config = dict(
    arch='unet',
    model='class-conditioned image diffusion model',
    dataset='photos of plants, animals and fungi (iNaturalist)',
    train_examples=77898,
    image_size=32,
    horizontal_flip=True,
    conditioning='class',
    objective='v',
    cond_dim=256,
    targets=['class'],
    num_classes=15,
    cond_dropout=0.1,
    norm='groupnorm',
    hidden_act='silu',
    weight_standardization=True,
    widths=[96, 192, 288],
    blocks_per_level=1,
    scale_shift_norm=False,
    dropout=0.1,
    attention=True,
    upsampling='transposed_conv',
    init='trunc_normal_002',
    residual_init='none',
    optimizer='muon',
    muon_scale='original',
    learning_rate=0.0095,
    momentum=0.9,
    nesterov=True,
    orthogonalizer='newton_schulz_5',
    adamw_lr_other_params=0.0015,
    gradient_centralization=True,
    max_steps=8200,
    batch_size=64,
    epochs=6.7,
    lr_schedule='step',
    warmup_steps=160,
    weight_decay=0.03,
    adamw_weight_decay_other_params=0,
)
Rows from block 5, named by matrix and row number. Rows with one number belong to one channel. Each number is 200 + 20 x the weight over the matrix's rms, rounded and kept within 0 to 999. All counts start at 0.
# convs0: first 3x3 conv (model.mid.2.convs.0.weight, 288x288x3x3, standardized in use), inputs 136-143, a 3x3 kernel for each
# convs1: second 3x3 conv (model.mid.2.convs.1.weight, 288x288x3x3, standardized in use, transposed), outputs 136-143, a 3x3 kernel for each
convs0.24,210,256,228,152,254,199,195,205,221,217,229,200,208,196,184,173,224,215,193,208,179,182,238,194,175,177,166,188,205,220,164,192,200,211,279,205,199,213,191,194,187,204,225,193,180,197,196,194,247,181,183,171,188,209,197,192,177,234,212,163,196,180,213,214,222,199,207,208,178,200,201,218
convs0.25,203,208,189,188,218,188,190,228,204,173,227,174,190,182,195,175,200,186,162,204,206,185,172,202,247,173,171,229,191,230,221,214,250,213,214,205,205,230,195,175,221,223,205,199,212,178,201,184,176,223,148,205,173,223,196,207,212,211,165,227,216,175,219,201,201,177,198,216,213,191,201,181
convs0.26,245,257,211,201,249,169,146,216,205,201,213,167,194,185,202,189,165,199,134,218,179,249,182,161,162,230,198,202,194,201,192,223,183,209,216,174,230,191,224,187,213,192,212,204,203,206,177,170,157,229,170,205,239,193,183,201,238,171,216,181,208,170,195,212,219,194,208,196,175,215,209,188
convs0.27,156,219,185,220,203,228,203,187,155,245,161,183,200,156,255,230,224,166,207,197,215,225,164,169,196,172,187,176,186,223,229,187,206,222,236,223,213,220,191,170,214,222,217,190,188,183,173,189,199,203,181,190,216,202,193,177,200,209,154,168,174,195,176,207,203,219,213,189,205,199,194,202
convs0.28,186,228,190,215,222,189,191,208,208,183,188,190,199,226,192,175,179,206,191,190,201,191,203,257,193,239,239,177,204,168,180,210,170,204,226,196,217,225,237,240,179,204,217,231,203,218,169,194,206,175,186,189,218,210,219,187,199,168,190,150,178,226,177,187,201,201,215,214,191,175,191,169
convs0.29,205,217,221,220,209,214,229,229,238,186,241,144,193,211,171,201,189,209,217,185,177,196,185,201,185,204,236,198,165,154,200,223,156,233,210,154,188,207,192,199,191,228,179,180,196,154,170,239,179,198,207,186,246,220,229,234,190,205,190,211,178,239,199,200,201,201,194,211,199,199,192,203
convs0.30,153,210,217,195,230,222,186,199,229,143,203,178,208,247,240,176,180,231,190,181,158,183,217,216,216,225,207,147,187,201,176,158,210,214,173,177,232,198,219,184,178,177,207,230,197,160,163,182,209,217,190,167,171,195,234,212,184,205,199,187,213,182,197,199,219,197,188,207,200,202,203,183
convs0.31,177,200,209,198,185,214,211,218,247,239,209,202,182,177,204,225,204,209,222,203,254,164,203,255,159,154,158,210,205,186,260,230,226,199,187,217,214,224,236,209,199,212,210,178,176,209,171,199,234,220,200,219,209,246,216,218,238,181,221,242,213,164,172,186,208,214,198,191,215,200,197,190
convs0.32,177,212,222,208,170,173,155,206,194,226,204,158,211,211,160,233,197,170,207,204,196,205,223,204,246,198,220,199,165,176,194,181,180,214,171,149,231,185,185,223,182,198,204,206,208,188,182,178,191,195,169,224,215,216,211,197,200,206,197,206,189,223,186,213,176,172,196,210,188,226,167,181
convs0.33,189,172,187,193,236,207,238,174,179,225,232,223,181,207,220,252,191,192,200,183,223,213,210,194,208,180,200,211,165,217,213,226,190,198,203,137,213,186,181,201,199,243,200,221,200,213,229,186,190,213,208,183,189,160,174,223,162,190,195,225,223,202,205,182,199,215,217,181,226,221,212,190
convs0.34,195,226,196,173,237,187,191,215,190,194,183,193,193,225,214,178,219,190,189,205,182,220,149,202,178,199,206,175,200,188,159,195,231,208,196,187,228,204,196,172,226,183,179,168,213,171,191,223,184,249,157,235,230,142,218,215,193,200,180,159,204,178,199,168,191,223,210,202,197,231,214,249
convs0.35,202,240,213,215,211,253,190,209,193,209,219,236,218,191,190,203,199,207,233,204,205,214,214,236,197,224,227,221,185,190,216,227,186,187,165,178,166,210,173,208,201,200,207,202,205,212,194,200,204,186,206,227,184,203,212,184,189,169,212,207,199,201,236,203,192,202,214,199,221,213,207,183
convs0.36,207,191,178,177,202,233,210,233,208,203,217,235,195,229,214,180,216,206,194,167,161,235,205,229,173,158,219,193,214,163,201,212,207,172,172,208,180,183,206,204,185,223,239,200,188,202,179,194,195,214,177,184,186,174,186,194,189,185,196,193,227,220,224,180,212,209,182,204,201,199,202,189
convs0.37,217,193,173,203,177,214,192,233,177,229,170,181,182,192,200,189,226,208,161,226,126,156,238,221,176,174,228,214,225,190,176,200,217,161,201,232,208,215,223,235,189,203,193,179,175,237,208,154,209,196,208,191,185,198,213,209,210,160,200,182,218,182,208,197,200,188,227,183,210,200,213,204
convs0.38,213,244,215,176,218,194,214,243,197,202,176,180,180,189,204,172,177,194,188,212,221,216,165,197,226,161,203,189,198,190,167,195,213,226,209,171,204,215,212,221,178,229,196,172,226,153,167,230,244,209,211,190,226,217,211,175,227,173,208,205,211,178,157,223,240,225,189,203,193,170,189,197
convs0.39,171,215,231,211,199,189,182,173,187,215,195,223,209,180,206,241,218,154,199,233,228,233,208,203,233,197,195,217,208,218,219,196,185,239,202,206,185,198,224,204,193,172,189,194,208,182,215,208,208,189,234,179,267,169,233,180,248,181,221,171,182,207,198,224,222,207,206,199,200,177,199,186
convs0.40,167,201,200,192,194,201,162,197,155,238,236,210,229,164,223,237,185,202,201,216,164,177,155,224,203,200,161,151,174,175,225,174,180,197,209,200,205,221,224,214,208,214,189,160,180,223,210,221,243,223,254,237,223,183,216,225,234,172,213,194,202,260,206,204,192,205,207,199,216,190,187,212
convs0.41,230,261,209,220,185,222,203,186,182,140,227,185,215,214,201,216,209,234,195,198,214,210,184,205,186,182,212,210,173,250,153,148,205,189,212,176,183,222,200,223,209,198,193,212,209,166,195,178,199,208,219,147,213,200,204,235,229,206,201,215,225,198,233,193,211,200,209,214,183,214,214,210
convs0.42,189,179,191,173,212,194,179,175,206,166,168,164,226,191,215,171,188,193,171,202,199,191,223,240,225,194,175,192,200,197,180,178,209,221,215,201,245,193,188,206,187,192,198,205,208,204,197,174,214,194,215,223,231,189,206,225,178,168,201,205,197,201,244,206,209,207,214,205,206,203,205,195
convs0.43,187,226,185,205,224,191,185,184,214,242,189,206,233,192,170,202,181,200,193,197,194,194,200,212,239,251,166,188,245,188,173,207,199,221,203,201,215,218,194,216,218,181,213,185,219,209,190,179,221,190,218,252,196,176,212,191,200,204,213,197,205,193,247,218,227,191,183,223,189,202,219,200
convs0.44,193,203,152,187,173,207,228,211,216,217,187,200,209,159,213,246,226,205,170,229,158,191,169,204,213,199,195,183,221,163,194,186,153,171,212,209,216,195,176,205,188,218,204,192,196,249,162,228,199,209,261,201,222,208,227,188,193,174,203,209,195,193,215,218,209,192,228,199,202,238,223,197
convs1.24,201,192,198,187,189,198,216,192,207,211,199,196,201,205,168,173,199,199,203,204,200,196,211,214,195,189,201,226,205,212,188,185,209,196,218,175,203,194,216,201,241,177,205,208,196,170,142,215,197,189,173,217,207,179,199,191,183,159,202,185,194,194,173,146,184,187,199,184,191,214,206,199
convs1.25,180,190,216,180,184,203,184,191,208,185,224,207,208,251,181,181,226,194,197,194,190,209,213,212,197,204,203,194,222,209,188,198,204,175,207,184,179,195,177,177,230,197,198,243,217,194,188,240,193,171,183,211,219,223,216,199,201,216,205,178,190,217,201,203,192,217,186,185,222,216,208,190
convs1.26,197,174,203,195,188,195,208,198,219,209,185,177,211,209,197,219,193,189,190,204,211,209,208,204,192,203,200,176,204,199,226,196,215,187,186,207,201,193,228,222,169,204,183,232,214,215,179,231,224,162,183,174,200,210,185,189,200,203,181,195,189,193,195,188,198,199,208,187,217,215,186,212
convs1.27,191,183,210,189,239,224,205,202,219,221,197,220,180,203,167,205,202,220,212,216,204,218,226,212,204,195,188,171,172,160,229,207,188,152,189,186,213,173,204,202,206,145,213,152,201,202,208,234,177,178,176,208,220,187,178,184,190,179,225,168,225,248,212,182,213,210,169,191,176,153,199,207
convs1.28,201,234,213,200,192,198,218,201,182,222,227,195,202,200,207,208,208,194,186,189,195,192,202,199,202,202,202,233,198,209,195,196,165,160,187,171,215,189,199,197,260,193,196,195,177,191,191,191,184,196,202,218,210,153,206,215,203,216,206,203,195,215,185,187,197,200,186,202,223,190,224,189
convs1.29,194,205,225,197,192,208,225,201,189,185,204,211,175,193,167,184,170,189,217,228,212,179,202,211,168,172,209,251,172,153,197,223,216,219,230,244,240,208,245,197,182,207,212,199,230,212,175,192,202,176,146,189,218,232,210,206,176,183,192,181,186,161,163,233,229,224,210,200,201,202,166,185
convs1.30,173,202,229,156,204,244,228,184,200,169,198,183,127,185,194,171,181,215,208,204,192,191,206,217,199,195,212,242,131,251,204,146,215,250,212,195,193,219,198,153,219,201,211,197,193,229,218,159,163,192,153,222,188,169,209,193,161,166,190,206,177,192,199,214,204,185,181,154,207,184,201,184
convs1.31,170,198,205,203,217,225,217,209,226,178,178,214,208,177,172,180,176,173,210,212,215,217,205,210,167,193,177,188,205,205,197,173,177,208,205,230,216,212,223,184,196,210,208,167,214,189,183,151,209,151,155,187,168,200,209,201,205,179,210,203,189,192,182,194,223,264,196,211,196,169,244,179
convs1.32,182,181,226,200,193,198,214,199,189,162,180,197,202,187,156,181,185,194,202,221,203,196,206,204,199,185,194,188,191,192,192,202,185,206,196,184,202,169,238,206,195,203,227,246,202,214,209,197,195,230,181,205,214,188,198,202,198,206,205,183,194,193,161,214,232,238,202,176,240,201,205,189
convs1.33,229,185,189,194,196,183,210,205,207,157,207,170,166,188,201,220,165,189,192,215,209,214,214,187,178,189,178,278,238,194,204,98,236,227,177,204,201,210,163,191,172,196,199,235,161,226,214,197,191,193,204,224,196,165,239,205,217,212,190,211,219,192,211,193,194,148,194,223,180,206,186,214
convs1.34,200,205,225,202,197,217,201,199,213,187,190,228,188,208,191,208,205,196,195,205,195,199,194,206,195,198,202,217,235,223,179,201,189,190,230,191,208,201,236,218,173,214,209,227,202,184,195,215,226,199,207,210,191,175,216,230,191,215,203,184,206,201,204,199,198,216,194,208,207,192,237,219
convs1.35,191,208,185,178,195,216,181,206,249,178,227,213,211,205,234,241,203,226,194,192,181,198,197,193,192,184,193,213,177,186,153,169,211,205,189,176,207,208,168,201,205,164,184,167,187,173,229,194,191,162,236,168,176,175,168,209,194,218,202,163,209,233,212,220,196,218,228,196,173,205,196,177
convs1.36,186,181,188,205,211,191,201,200,219,187,216,175,166,170,208,205,201,189,206,202,207,212,211,203,207,194,204,221,243,213,175,199,239,185,187,203,253,186,221,183,230,198,152,199,189,218,225,232,226,220,224,196,196,212,192,211,207,214,158,210,214,213,225,227,198,205,192,212,213,212,180,215
convs1.37,194,195,186,205,197,191,195,205,191,228,222,202,203,199,243,180,251,207,196,211,197,206,202,198,192,197,214,204,187,200,219,187,183,180,229,157,192,220,203,195,203,190,205,201,227,198,212,205,222,206,217,239,249,193,188,211,188,180,206,177,214,206,180,168,201,185,186,194,185,215,201,189
convs1.38,201,198,225,218,206,209,185,205,190,212,196,192,208,210,209,192,213,223,205,195,211,186,205,196,175,183,199,208,204,221,190,235,204,249,220,198,175,200,214,195,192,231,234,210,216,193,190,195,181,240,186,203,217,190,229,205,167,193,173,220,164,176,207,209,241,167,206,221,149,199,173,192
convs1.39,213,198,194,209,172,188,197,205,212,193,192,190,218,168,193,206,201,202,208,194,205,191,210,195,170,190,201,200,180,204,183,154,244,222,198,182,239,247,199,218,221,164,228,268,209,192,231,187,215,189,157,180,175,194,215,206,220,196,183,217,200,197,216,169,215,207,197,198,191,186,148,180
convs1.40,185,195,189,193,219,212,178,188,208,206,182,179,207,131,178,187,202,168,217,208,222,214,214,214,193,204,207,194,207,203,190,171,259,192,206,213,218,214,216,180,147,186,141,113,172,214,215,191,222,166,167,188,172,228,208,200,186,168,186,221,187,211,224,165,199,253,209,189,183,224,185,132
convs1.41,208,202,206,200,215,204,209,209,201,194,208,207,205,210,199,204,195,198,197,203,199,202,215,209,196,207,210,214,197,215,207,167,173,175,173,186,170,223,192,175,223,208,193,237,206,207,205,219,225,204,168,213,180,203,212,211,198,204,189,209,198,195,202,198,179,198,205,211,187,197,212,190
convs1.42,190,205,202,205,219,198,224,220,203,165,193,197,195,229,213,179,183,193,206,208,211,190,202,208,188,206,206,191,186,193,251,224,193,178,204,190,228,193,213,227,203,191,162,176,200,178,150,202,224,213,220,214,207,211,182,198,200,203,197,204,192,195,201,194,238,204,180,193,212,159,194,206
convs1.43,189,162,201,218,192,206,235,213,221,225,210,203,173,141,160,165,143,213,195,188,196,205,201,192,191,176,175,214,238,183,220,182,172,233,195,174,193,213,280,230,225,211,188,185,198,144,223,212,198,215,177,202,247,214,205,193,184,209,237,186,190,227,187,199,186,183,229,219,213,225,189,178
convs1.44,204,193,181,196,203,199,196,199,202,180,210,197,190,187,217,184,224,185,194,195,195,199,210,192,200,201,202,164,190,189,181,214,201,208,189,179,211,213,214,215,228,210,210,178,203,226,196,173,188,173,199,160,176,174,180,188,187,189,185,194,215,196,203,202,172,159,182,200,204,169,195,173