config = dict(
    conditioning='class',
    num_classes=15,
    weight_standardization=True,
)
Rows from block 5, named by matrix and row number. Rows with one number belong to one channel. Each number is 50 + 15 x the weight over its row's rms, rounded and kept within 0 to 99. All counts start at 0. After the name is the row's rms in percent of the matrix's.
# convs0: first 3x3 conv (model.mid.2.convs.0.weight, 288x288x3x3, standardized in use), inputs 224-231, a 3x3 kernel for each
# convs1: second 3x3 conv (model.mid.2.convs.1.weight, 288x288x3x3, standardized in use, transposed), outputs 224-231, a 3x3 kernel for each
convs0.126 119:40 35 21 22 37 69 79 63 44 19 42 54 40 57 45 37 71 43 50 42 32 34 48 62 32 49 45 31 52 77 39 61 37 26 72 19 59 51 51 59 69 33 45 52 33 69 51 38 23 70 39 56 54 34 41 43 29 52 57 60 36 40 37 42 65 81 51 68 20 46 15 24
convs1.126 070:38 60 43 50 68 54 64 55 53 51 44 47 52 47 57 63 64 51 37 53 45 30 38 57 44 65 70 47 62 52 45 36 27 78 26 37 56 74 72 30 48 60 48 42 51 70 85 23 58 47 73 79 74 49 61 67 49 57 40 55 55 63 59 45 55 55 62 61 55 51 78 35
convs0.127 094:55 83 53 63 82 69 41 53 58 73 43 51 65 67 62 64 38 52 61 40 37 66 64 58 42 33 65 49 49 56 60 32 32 61 40 49 25 48 59 42 59 50 55 58 50 24 55 70 46 13 47 53 44 81 50 51 59 66 66 52 54 32 36 34 54 45 48 41 42 47 85 55
convs1.127 084:51 56 68 47 36 47 44 51 57 60 43 39 43 47 37 46 57 63 71 71 66 62 49 26 59 59 35 29 39 39 22 04 18 47 57 53 40 48 47 26 70 43 57 79 46 28 56 45 54 75 82 47 60 74 42 50 71 44 65 79 53 45 52 66 39 45 47 53 44 46 48 58
convs0.128 078:46 59 53 64 65 70 43 59 54 69 59 42 36 40 56 51 52 46 56 55 57 64 52 54 67 49 53 54 47 82 69 70 54 58 58 52 85 65 99 80 59 54 61 51 46 46 58 46 48 32 46 41 44 35 48 49 59 67 62 58 37 57 63 36 59 57 47 76 40 69 75 40
convs1.128 074:59 50 48 51 49 39 52 39 53 61 48 50 48 45 37 35 39 45 48 60 47 52 46 60 47 51 45 44 61 52 45 28 11 22 33 35 12 31 42 41 34 23 26 28 69 67 81 69 30 25 47 33 60 58 77 51 38 40 39 35 41 43 54 39 61 58 25 30 54 55 37 26
convs0.129 089:49 66 55 74 58 39 54 54 52 57 51 42 30 61 45 49 28 47 37 59 38 60 71 35 69 47 70 60 36 57 77 65 25 34 57 56 45 47 54 49 58 48 64 62 68 62 52 51 88 58 38 31 58 57 45 50 40 79 77 53 66 62 60 56 76 40 66 55 59 46 22 38
convs1.129 126:54 52 34 47 52 47 42 32 41 56 53 58 38 38 31 31 42 23 55 85 28 62 24 36 59 54 45 42 18 63 23 61 76 76 75 60 57 34 48 44 57 59 57 66 64 61 35 53 73 28 76 60 66 39 69 38 40 55 42 44 71 45 33 37 31 34 48 45 52 71 36 53
convs0.130 100:56 25 57 35 46 50 49 59 65 56 65 52 55 61 57 53 66 45 29 43 46 34 27 65 60 56 32 41 64 52 45 89 63 26 56 41 72 35 48 57 51 42 42 86 49 77 61 31 66 42 45 64 47 44 59 59 59 84 32 35 21 36 50 75 56 47 49 24 60 65 28 48
convs1.130 104:70 74 67 55 53 47 45 65 45 38 55 48 46 36 37 54 47 55 71 17 61 55 42 50 49 59 78 40 54 46 30 56 49 53 73 30 61 70 47 79 33 54 79 74 62 62 51 49 85 76 49 40 56 41 49 66 57 58 80 54 55 42 42 36 39 33 49 44 61 30 29 19
convs0.131 095:60 75 48 42 55 52 42 34 33 32 41 52 43 20 34 48 64 55 50 50 44 53 57 70 48 51 55 33 55 62 62 56 46 80 49 43 45 54 66 45 56 33 68 56 60 46 52 53 76 77 56 54 42 39 53 65 56 63 40 75 59 45 33 63 42 44 20 46 32 44 23 47
convs1.131 133:54 76 74 72 47 61 51 40 58 59 74 67 32 54 42 31 56 55 56 69 49 23 43 74 86 57 53 45 43 16 65 70 66 66 91 46 67 50 37 47 42 29 49 68 54 28 44 57 38 49 30 36 56 48 26 74 75 57 61 21 65 43 19 24 30 33 67 47 63 48 40 32
convs0.132 101:61 45 32 37 54 45 23 32 50 71 45 54 76 55 52 69 49 29 48 49 59 47 43 41 57 61 48 45 61 36 66 54 37 51 45 38 68 44 48 34 44 57 60 42 65 45 45 81 65 35 23 41 85 98 56 59 37 35 36 54 54 54 43 42 15 52 53 49 63 66 56 61
convs1.132 084:53 74 69 62 35 51 66 59 53 44 47 33 57 61 32 37 54 35 45 44 56 26 64 57 55 40 39 85 56 50 42 63 41 56 65 38 72 66 71 65 51 29 75 52 69 38 45 17 73 39 41 55 34 23 61 48 51 46 60 68 26 40 25 60 51 56 42 39 55 44 68 47
convs0.133 103:58 35 64 60 42 32 19 47 64 63 66 61 42 39 44 35 45 77 27 39 41 41 42 35 47 56 53 83 52 30 47 56 52 37 52 34 58 65 49 76 73 63 31 58 69 37 80 51 50 64 44 24 43 59 25 39 64 41 32 35 48 72 56 62 37 20 63 67 39 39 57 58
convs1.133 084:35 57 62 35 72 54 57 69 49 51 62 70 52 51 45 47 51 46 36 56 31 70 45 84 53 38 73 71 19 14 43 45 66 28 38 42 59 57 54 63 37 63 64 49 71 53 61 39 42 17 60 21 64 17 62 60 38 45 43 69 25 39 47 57 51 46 53 48 17 79 51 43
convs0.134 098:56 28 67 45 85 68 30 62 71 38 48 53 30 46 37 49 55 52 52 45 50 47 61 38 55 54 57 47 74 15 42 55 70 64 31 61 37 59 34 59 46 74 64 55 38 72 49 73 73 61 56 73 73 77 42 70 33 37 64 48 43 58 59 62 47 47 34 59 56 51 38 72
convs1.134 086:44 53 39 45 25 45 35 52 48 48 57 59 63 72 65 57 61 70 36 49 16 62 64 28 40 37 29 41 58 45 14 47 24 44 66 51 78 63 46 62 35 64 57 84 57 34 50 05 81 32 36 29 35 58 49 53 64 67 58 48 15 47 48 48 40 37 32 44 46 35 57 41
convs0.135 105:49 48 52 56 49 48 05 71 34 50 63 64 35 59 56 20 51 72 55 45 62 66 59 24 53 54 52 41 49 37 41 41 53 40 54 41 50 32 34 25 74 61 85 42 58 40 71 61 32 20 54 58 25 47 46 79 62 53 56 67 45 65 36 41 60 58 71 37 57 64 67 60
convs1.135 120:51 64 54 70 48 38 38 38 45 48 40 66 23 41 65 40 46 58 70 64 41 57 55 72 55 45 73 50 24 60 41 62 39 47 39 36 59 54 80 46 30 65 40 45 73 40 51 76 27 79 32 25 27 84 61 22 52 38 50 44 51 47 39 25 30 18 45 49 50 57 59 49
convs0.136 103:64 47 75 72 49 63 47 44 59 72 50 47 42 22 40 62 60 70 63 51 59 56 48 50 55 63 48 48 44 64 45 42 35 59 51 33 58 72 39 62 45 38 18 77 40 54 80 48 68 30 53 47 55 40 38 80 57 59 53 38 15 44 45 67 42 31 70 61 29 48 36 68
convs1.136 088:59 45 69 53 50 45 53 59 68 49 63 57 46 48 32 57 57 36 45 23 51 42 41 46 24 63 48 63 67 64 51 31 62 75 50 55 42 60 58 63 48 49 56 55 76 70 27 80 75 22 33 27 35 45 43 67 67 67 61 47 41 43 47 56 47 36 51 50 26 52 36 61
convs0.137 101:65 32 70 66 47 61 36 66 43 55 54 48 41 69 41 48 76 63 44 45 70 65 59 42 42 59 44 57 47 41 65 16 66 66 39 38 53 55 54 38 63 48 38 52 45 47 49 71 66 57 48 58 29 60 73 84 63 82 85 58 70 62 75 44 79 28 50 38 44 58 18 43
convs1.137 102:50 37 55 36 55 50 43 60 50 34 53 44 37 48 47 43 37 34 63 46 45 44 42 42 43 67 31 40 71 51 44 76 39 52 89 55 33 61 53 64 24 44 63 47 65 79 27 60 69 59 58 90 36 54 42 41 35 60 25 62 61 47 67 61 64 42 49 56 55 58 14 46
convs0.138 104:50 41 32 47 47 41 30 58 64 55 62 32 63 57 56 48 46 64 49 54 44 64 63 43 54 55 61 35 40 52 18 31 51 79 40 57 46 28 69 35 41 53 55 39 59 57 76 54 63 43 70 51 57 33 65 49 47 64 32 59 26 58 31 47 84 42 53 67 28 38 60 38
convs1.138 114:28 46 52 23 29 57 55 34 57 49 24 46 38 33 34 37 51 58 61 45 40 37 56 95 49 57 72 48 39 73 42 71 74 36 59 79 28 52 41 43 42 46 45 53 45 44 46 62 43 52 70 30 58 44 41 50 39 49 35 47 34 38 61 47 71 47 70 37 35 70 45 46
convs0.139 094:44 34 45 58 63 37 60 57 55 61 56 45 51 48 38 49 52 45 51 54 29 44 48 44 56 53 45 43 70 21 47 68 35 45 66 42 40 45 35 46 60 66 73 55 64 30 34 68 46 47 44 42 42 57 49 57 70 51 63 64 44 55 33 63 26 49 44 55 65 59 44 43
convs1.139 097:43 37 40 51 28 54 46 41 60 42 48 38 41 60 51 42 47 47 32 33 49 68 49 18 35 34 52 29 26 20 32 39 33 62 65 54 31 44 62 45 45 49 47 32 33 45 11 31 57 62 43 75 65 65 42 54 64 45 50 62 33 48 58 54 50 53 44 37 66 47 48 38
convs0.140 095:48 43 52 38 75 56 55 70 66 33 57 49 63 44 51 58 47 43 49 45 47 47 46 47 46 44 46 31 51 47 45 49 64 63 96 72 53 43 89 47 63 55 50 37 47 47 59 70 64 50 29 59 70 60 60 67 67 50 56 37 33 53 24 52 52 52 83 70 81 62 41 40
convs1.140 100:70 48 54 49 58 40 53 59 49 66 40 45 46 42 33 37 47 45 37 61 48 67 31 35 61 41 51 39 27 38 47 58 68 56 73 16 87 65 59 52 47 71 58 77 79 72 24 25 32 27 72 51 54 47 50 63 52 48 68 52 59 37 17 38 43 48 58 62 50 37 43 61
convs0.141 095:54 76 81 32 57 34 34 45 58 40 61 40 51 35 38 27 48 47 48 50 59 45 38 67 50 48 56 47 67 55 36 32 29 54 35 33 41 52 33 56 51 41 37 50 72 54 63 62 55 32 46 42 50 28 56 53 45 71 64 32 42 22 18 49 56 27 57 55 55 33 38 66
convs1.141 137:65 57 67 46 46 74 44 16 47 67 61 54 50 54 39 47 45 46 45 22 30 61 54 11 78 49 43 28 40 54 79 37 73 49 66 39 89 82 54 52 67 40 65 44 46 40 65 44 81 48 26 59 72 45 38 60 78 76 61 72 65 47 47 54 48 27 47 73 62 41 54 39
convs0.142 105:48 88 80 56 59 47 48 36 46 37 58 52 32 67 86 61 46 62 56 48 65 69 39 40 31 77 45 56 34 64 52 43 36 65 45 72 54 37 64 39 44 37 74 51 47 45 61 56 55 79 62 37 63 38 55 66 29 72 53 51 24 43 48 51 73 37 85 79 68 58 74 23
convs1.142 084:32 59 56 36 72 54 64 30 60 42 66 57 37 45 50 36 33 57 50 66 67 60 57 52 37 59 46 28 33 42 61 41 51 51 62 44 77 59 61 33 51 59 47 55 56 07 43 11 61 20 48 79 52 39 54 43 54 46 42 51 63 43 48 57 45 31 59 23 48 45 48 27
convs0.143 115:44 64 30 61 66 60 51 58 53 49 41 65 55 34 60 66 47 64 23 41 52 40 43 50 52 49 29 62 39 64 62 12 46 44 58 45 30 47 56 48 43 69 68 29 55 63 55 55 43 59 54 62 79 60 65 47 35 42 62 81 48 30 40 39 70 81 41 32 70 32 66 52
convs1.143 075:35 51 58 44 63 49 54 55 70 57 49 48 45 55 51 53 47 49 69 65 55 52 43 49 69 89 26 52 53 51 01 34 63 29 63 60 73 50 74 51 61 29 69 35 54 57 29 36 47 91 69 54 37 61 44 42 38 18 34 32 66 53 65 35 50 59 49 62 55 66 48 65
convs0.144 074:54 37 46 60 59 45 33 56 56 39 57 37 74 51 69 66 75 52 48 45 53 44 44 63 56 49 48 57 53 68 69 49 44 65 51 61 53 63 51 59 42 71 54 54 53 56 38 51 47 69 22 64 52 46 37 54 44 16 54 52 30 52 46 62 41 48 70 36 25 28 21 31
convs1.144 085:46 41 36 59 42 20 36 42 58 56 53 42 45 21 41 45 37 46 74 38 51 48 49 42 56 43 69 44 48 42 57 25 21 40 73 76 32 28 54 60 52 50 32 53 60 37 30 36 28 64 61 36 40 22 28 44 28 61 85 45 61 51 52 52 66 62 57 51 52 58 50 65
convs0.145 097:61 68 47 33 70 41 24 46 39 52 43 48 49 36 47 39 51 38 58 45 50 55 61 40 67 33 48 38 40 34 92 38 48 50 18 72 26 73 52 45 35 47 54 50 49 65 45 50 62 40 49 40 63 27 42 57 58 43 67 65 45 51 75 62 51 33 65 61 62 57 41 52
convs1.145 099:29 45 50 36 33 69 24 44 46 32 39 54 46 48 36 40 41 43 37 49 23 71 62 36 59 68 63 50 29 52 72 47 39 25 42 51 38 64 53 36 61 53 43 70 62 53 29 72 37 34 78 29 51 85 53 56 34 49 56 45 47 30 66 69 72 66 44 43 43 59 44 53
convs0.146 095:39 40 47 59 61 42 53 68 52 41 51 59 47 42 58 45 49 71 54 70 60 60 35 47 44 39 32 72 29 58 37 78 45 27 00 50 70 51 38 49 42 65 51 57 73 36 77 52 57 82 52 54 61 52 78 44 54 81 40 53 24 63 36 54 45 55 40 54 43 57 65 52
convs1.146 092:48 57 57 43 44 46 57 64 69 49 55 69 49 61 56 50 46 50 22 71 65 70 62 27 67 51 09 44 44 25 32 20 18 46 64 64 59 61 48 48 49 63 69 58 49 44 39 91 43 13 88 44 26 81 59 52 54 49 44 46 45 57 67 53 38 43 64 49 36 59 61 37
convs0.147 110:56 62 59 66 38 68 22 42 50 28 35 31 53 26 74 04 50 50 57 56 37 65 50 45 36 56 42 66 71 37 53 69 73 59 60 67 53 43 44 42 65 50 72 38 62 25 70 74 62 25 44 57 67 25 99 56 53 62 44 71 66 66 35 45 88 31 48 49 63 52 60 56
convs1.147 084:63 60 55 51 34 85 43 53 73 60 44 45 59 66 55 47 57 38 53 51 41 45 40 44 42 53 64 68 21 38 34 43 36 47 39 40 64 68 63 77 97 55 58 93 73 59 31 49 66 56 63 41 75 55 38 53 48 64 50 53 40 23 27 49 69 63 59 67 63 43 65 29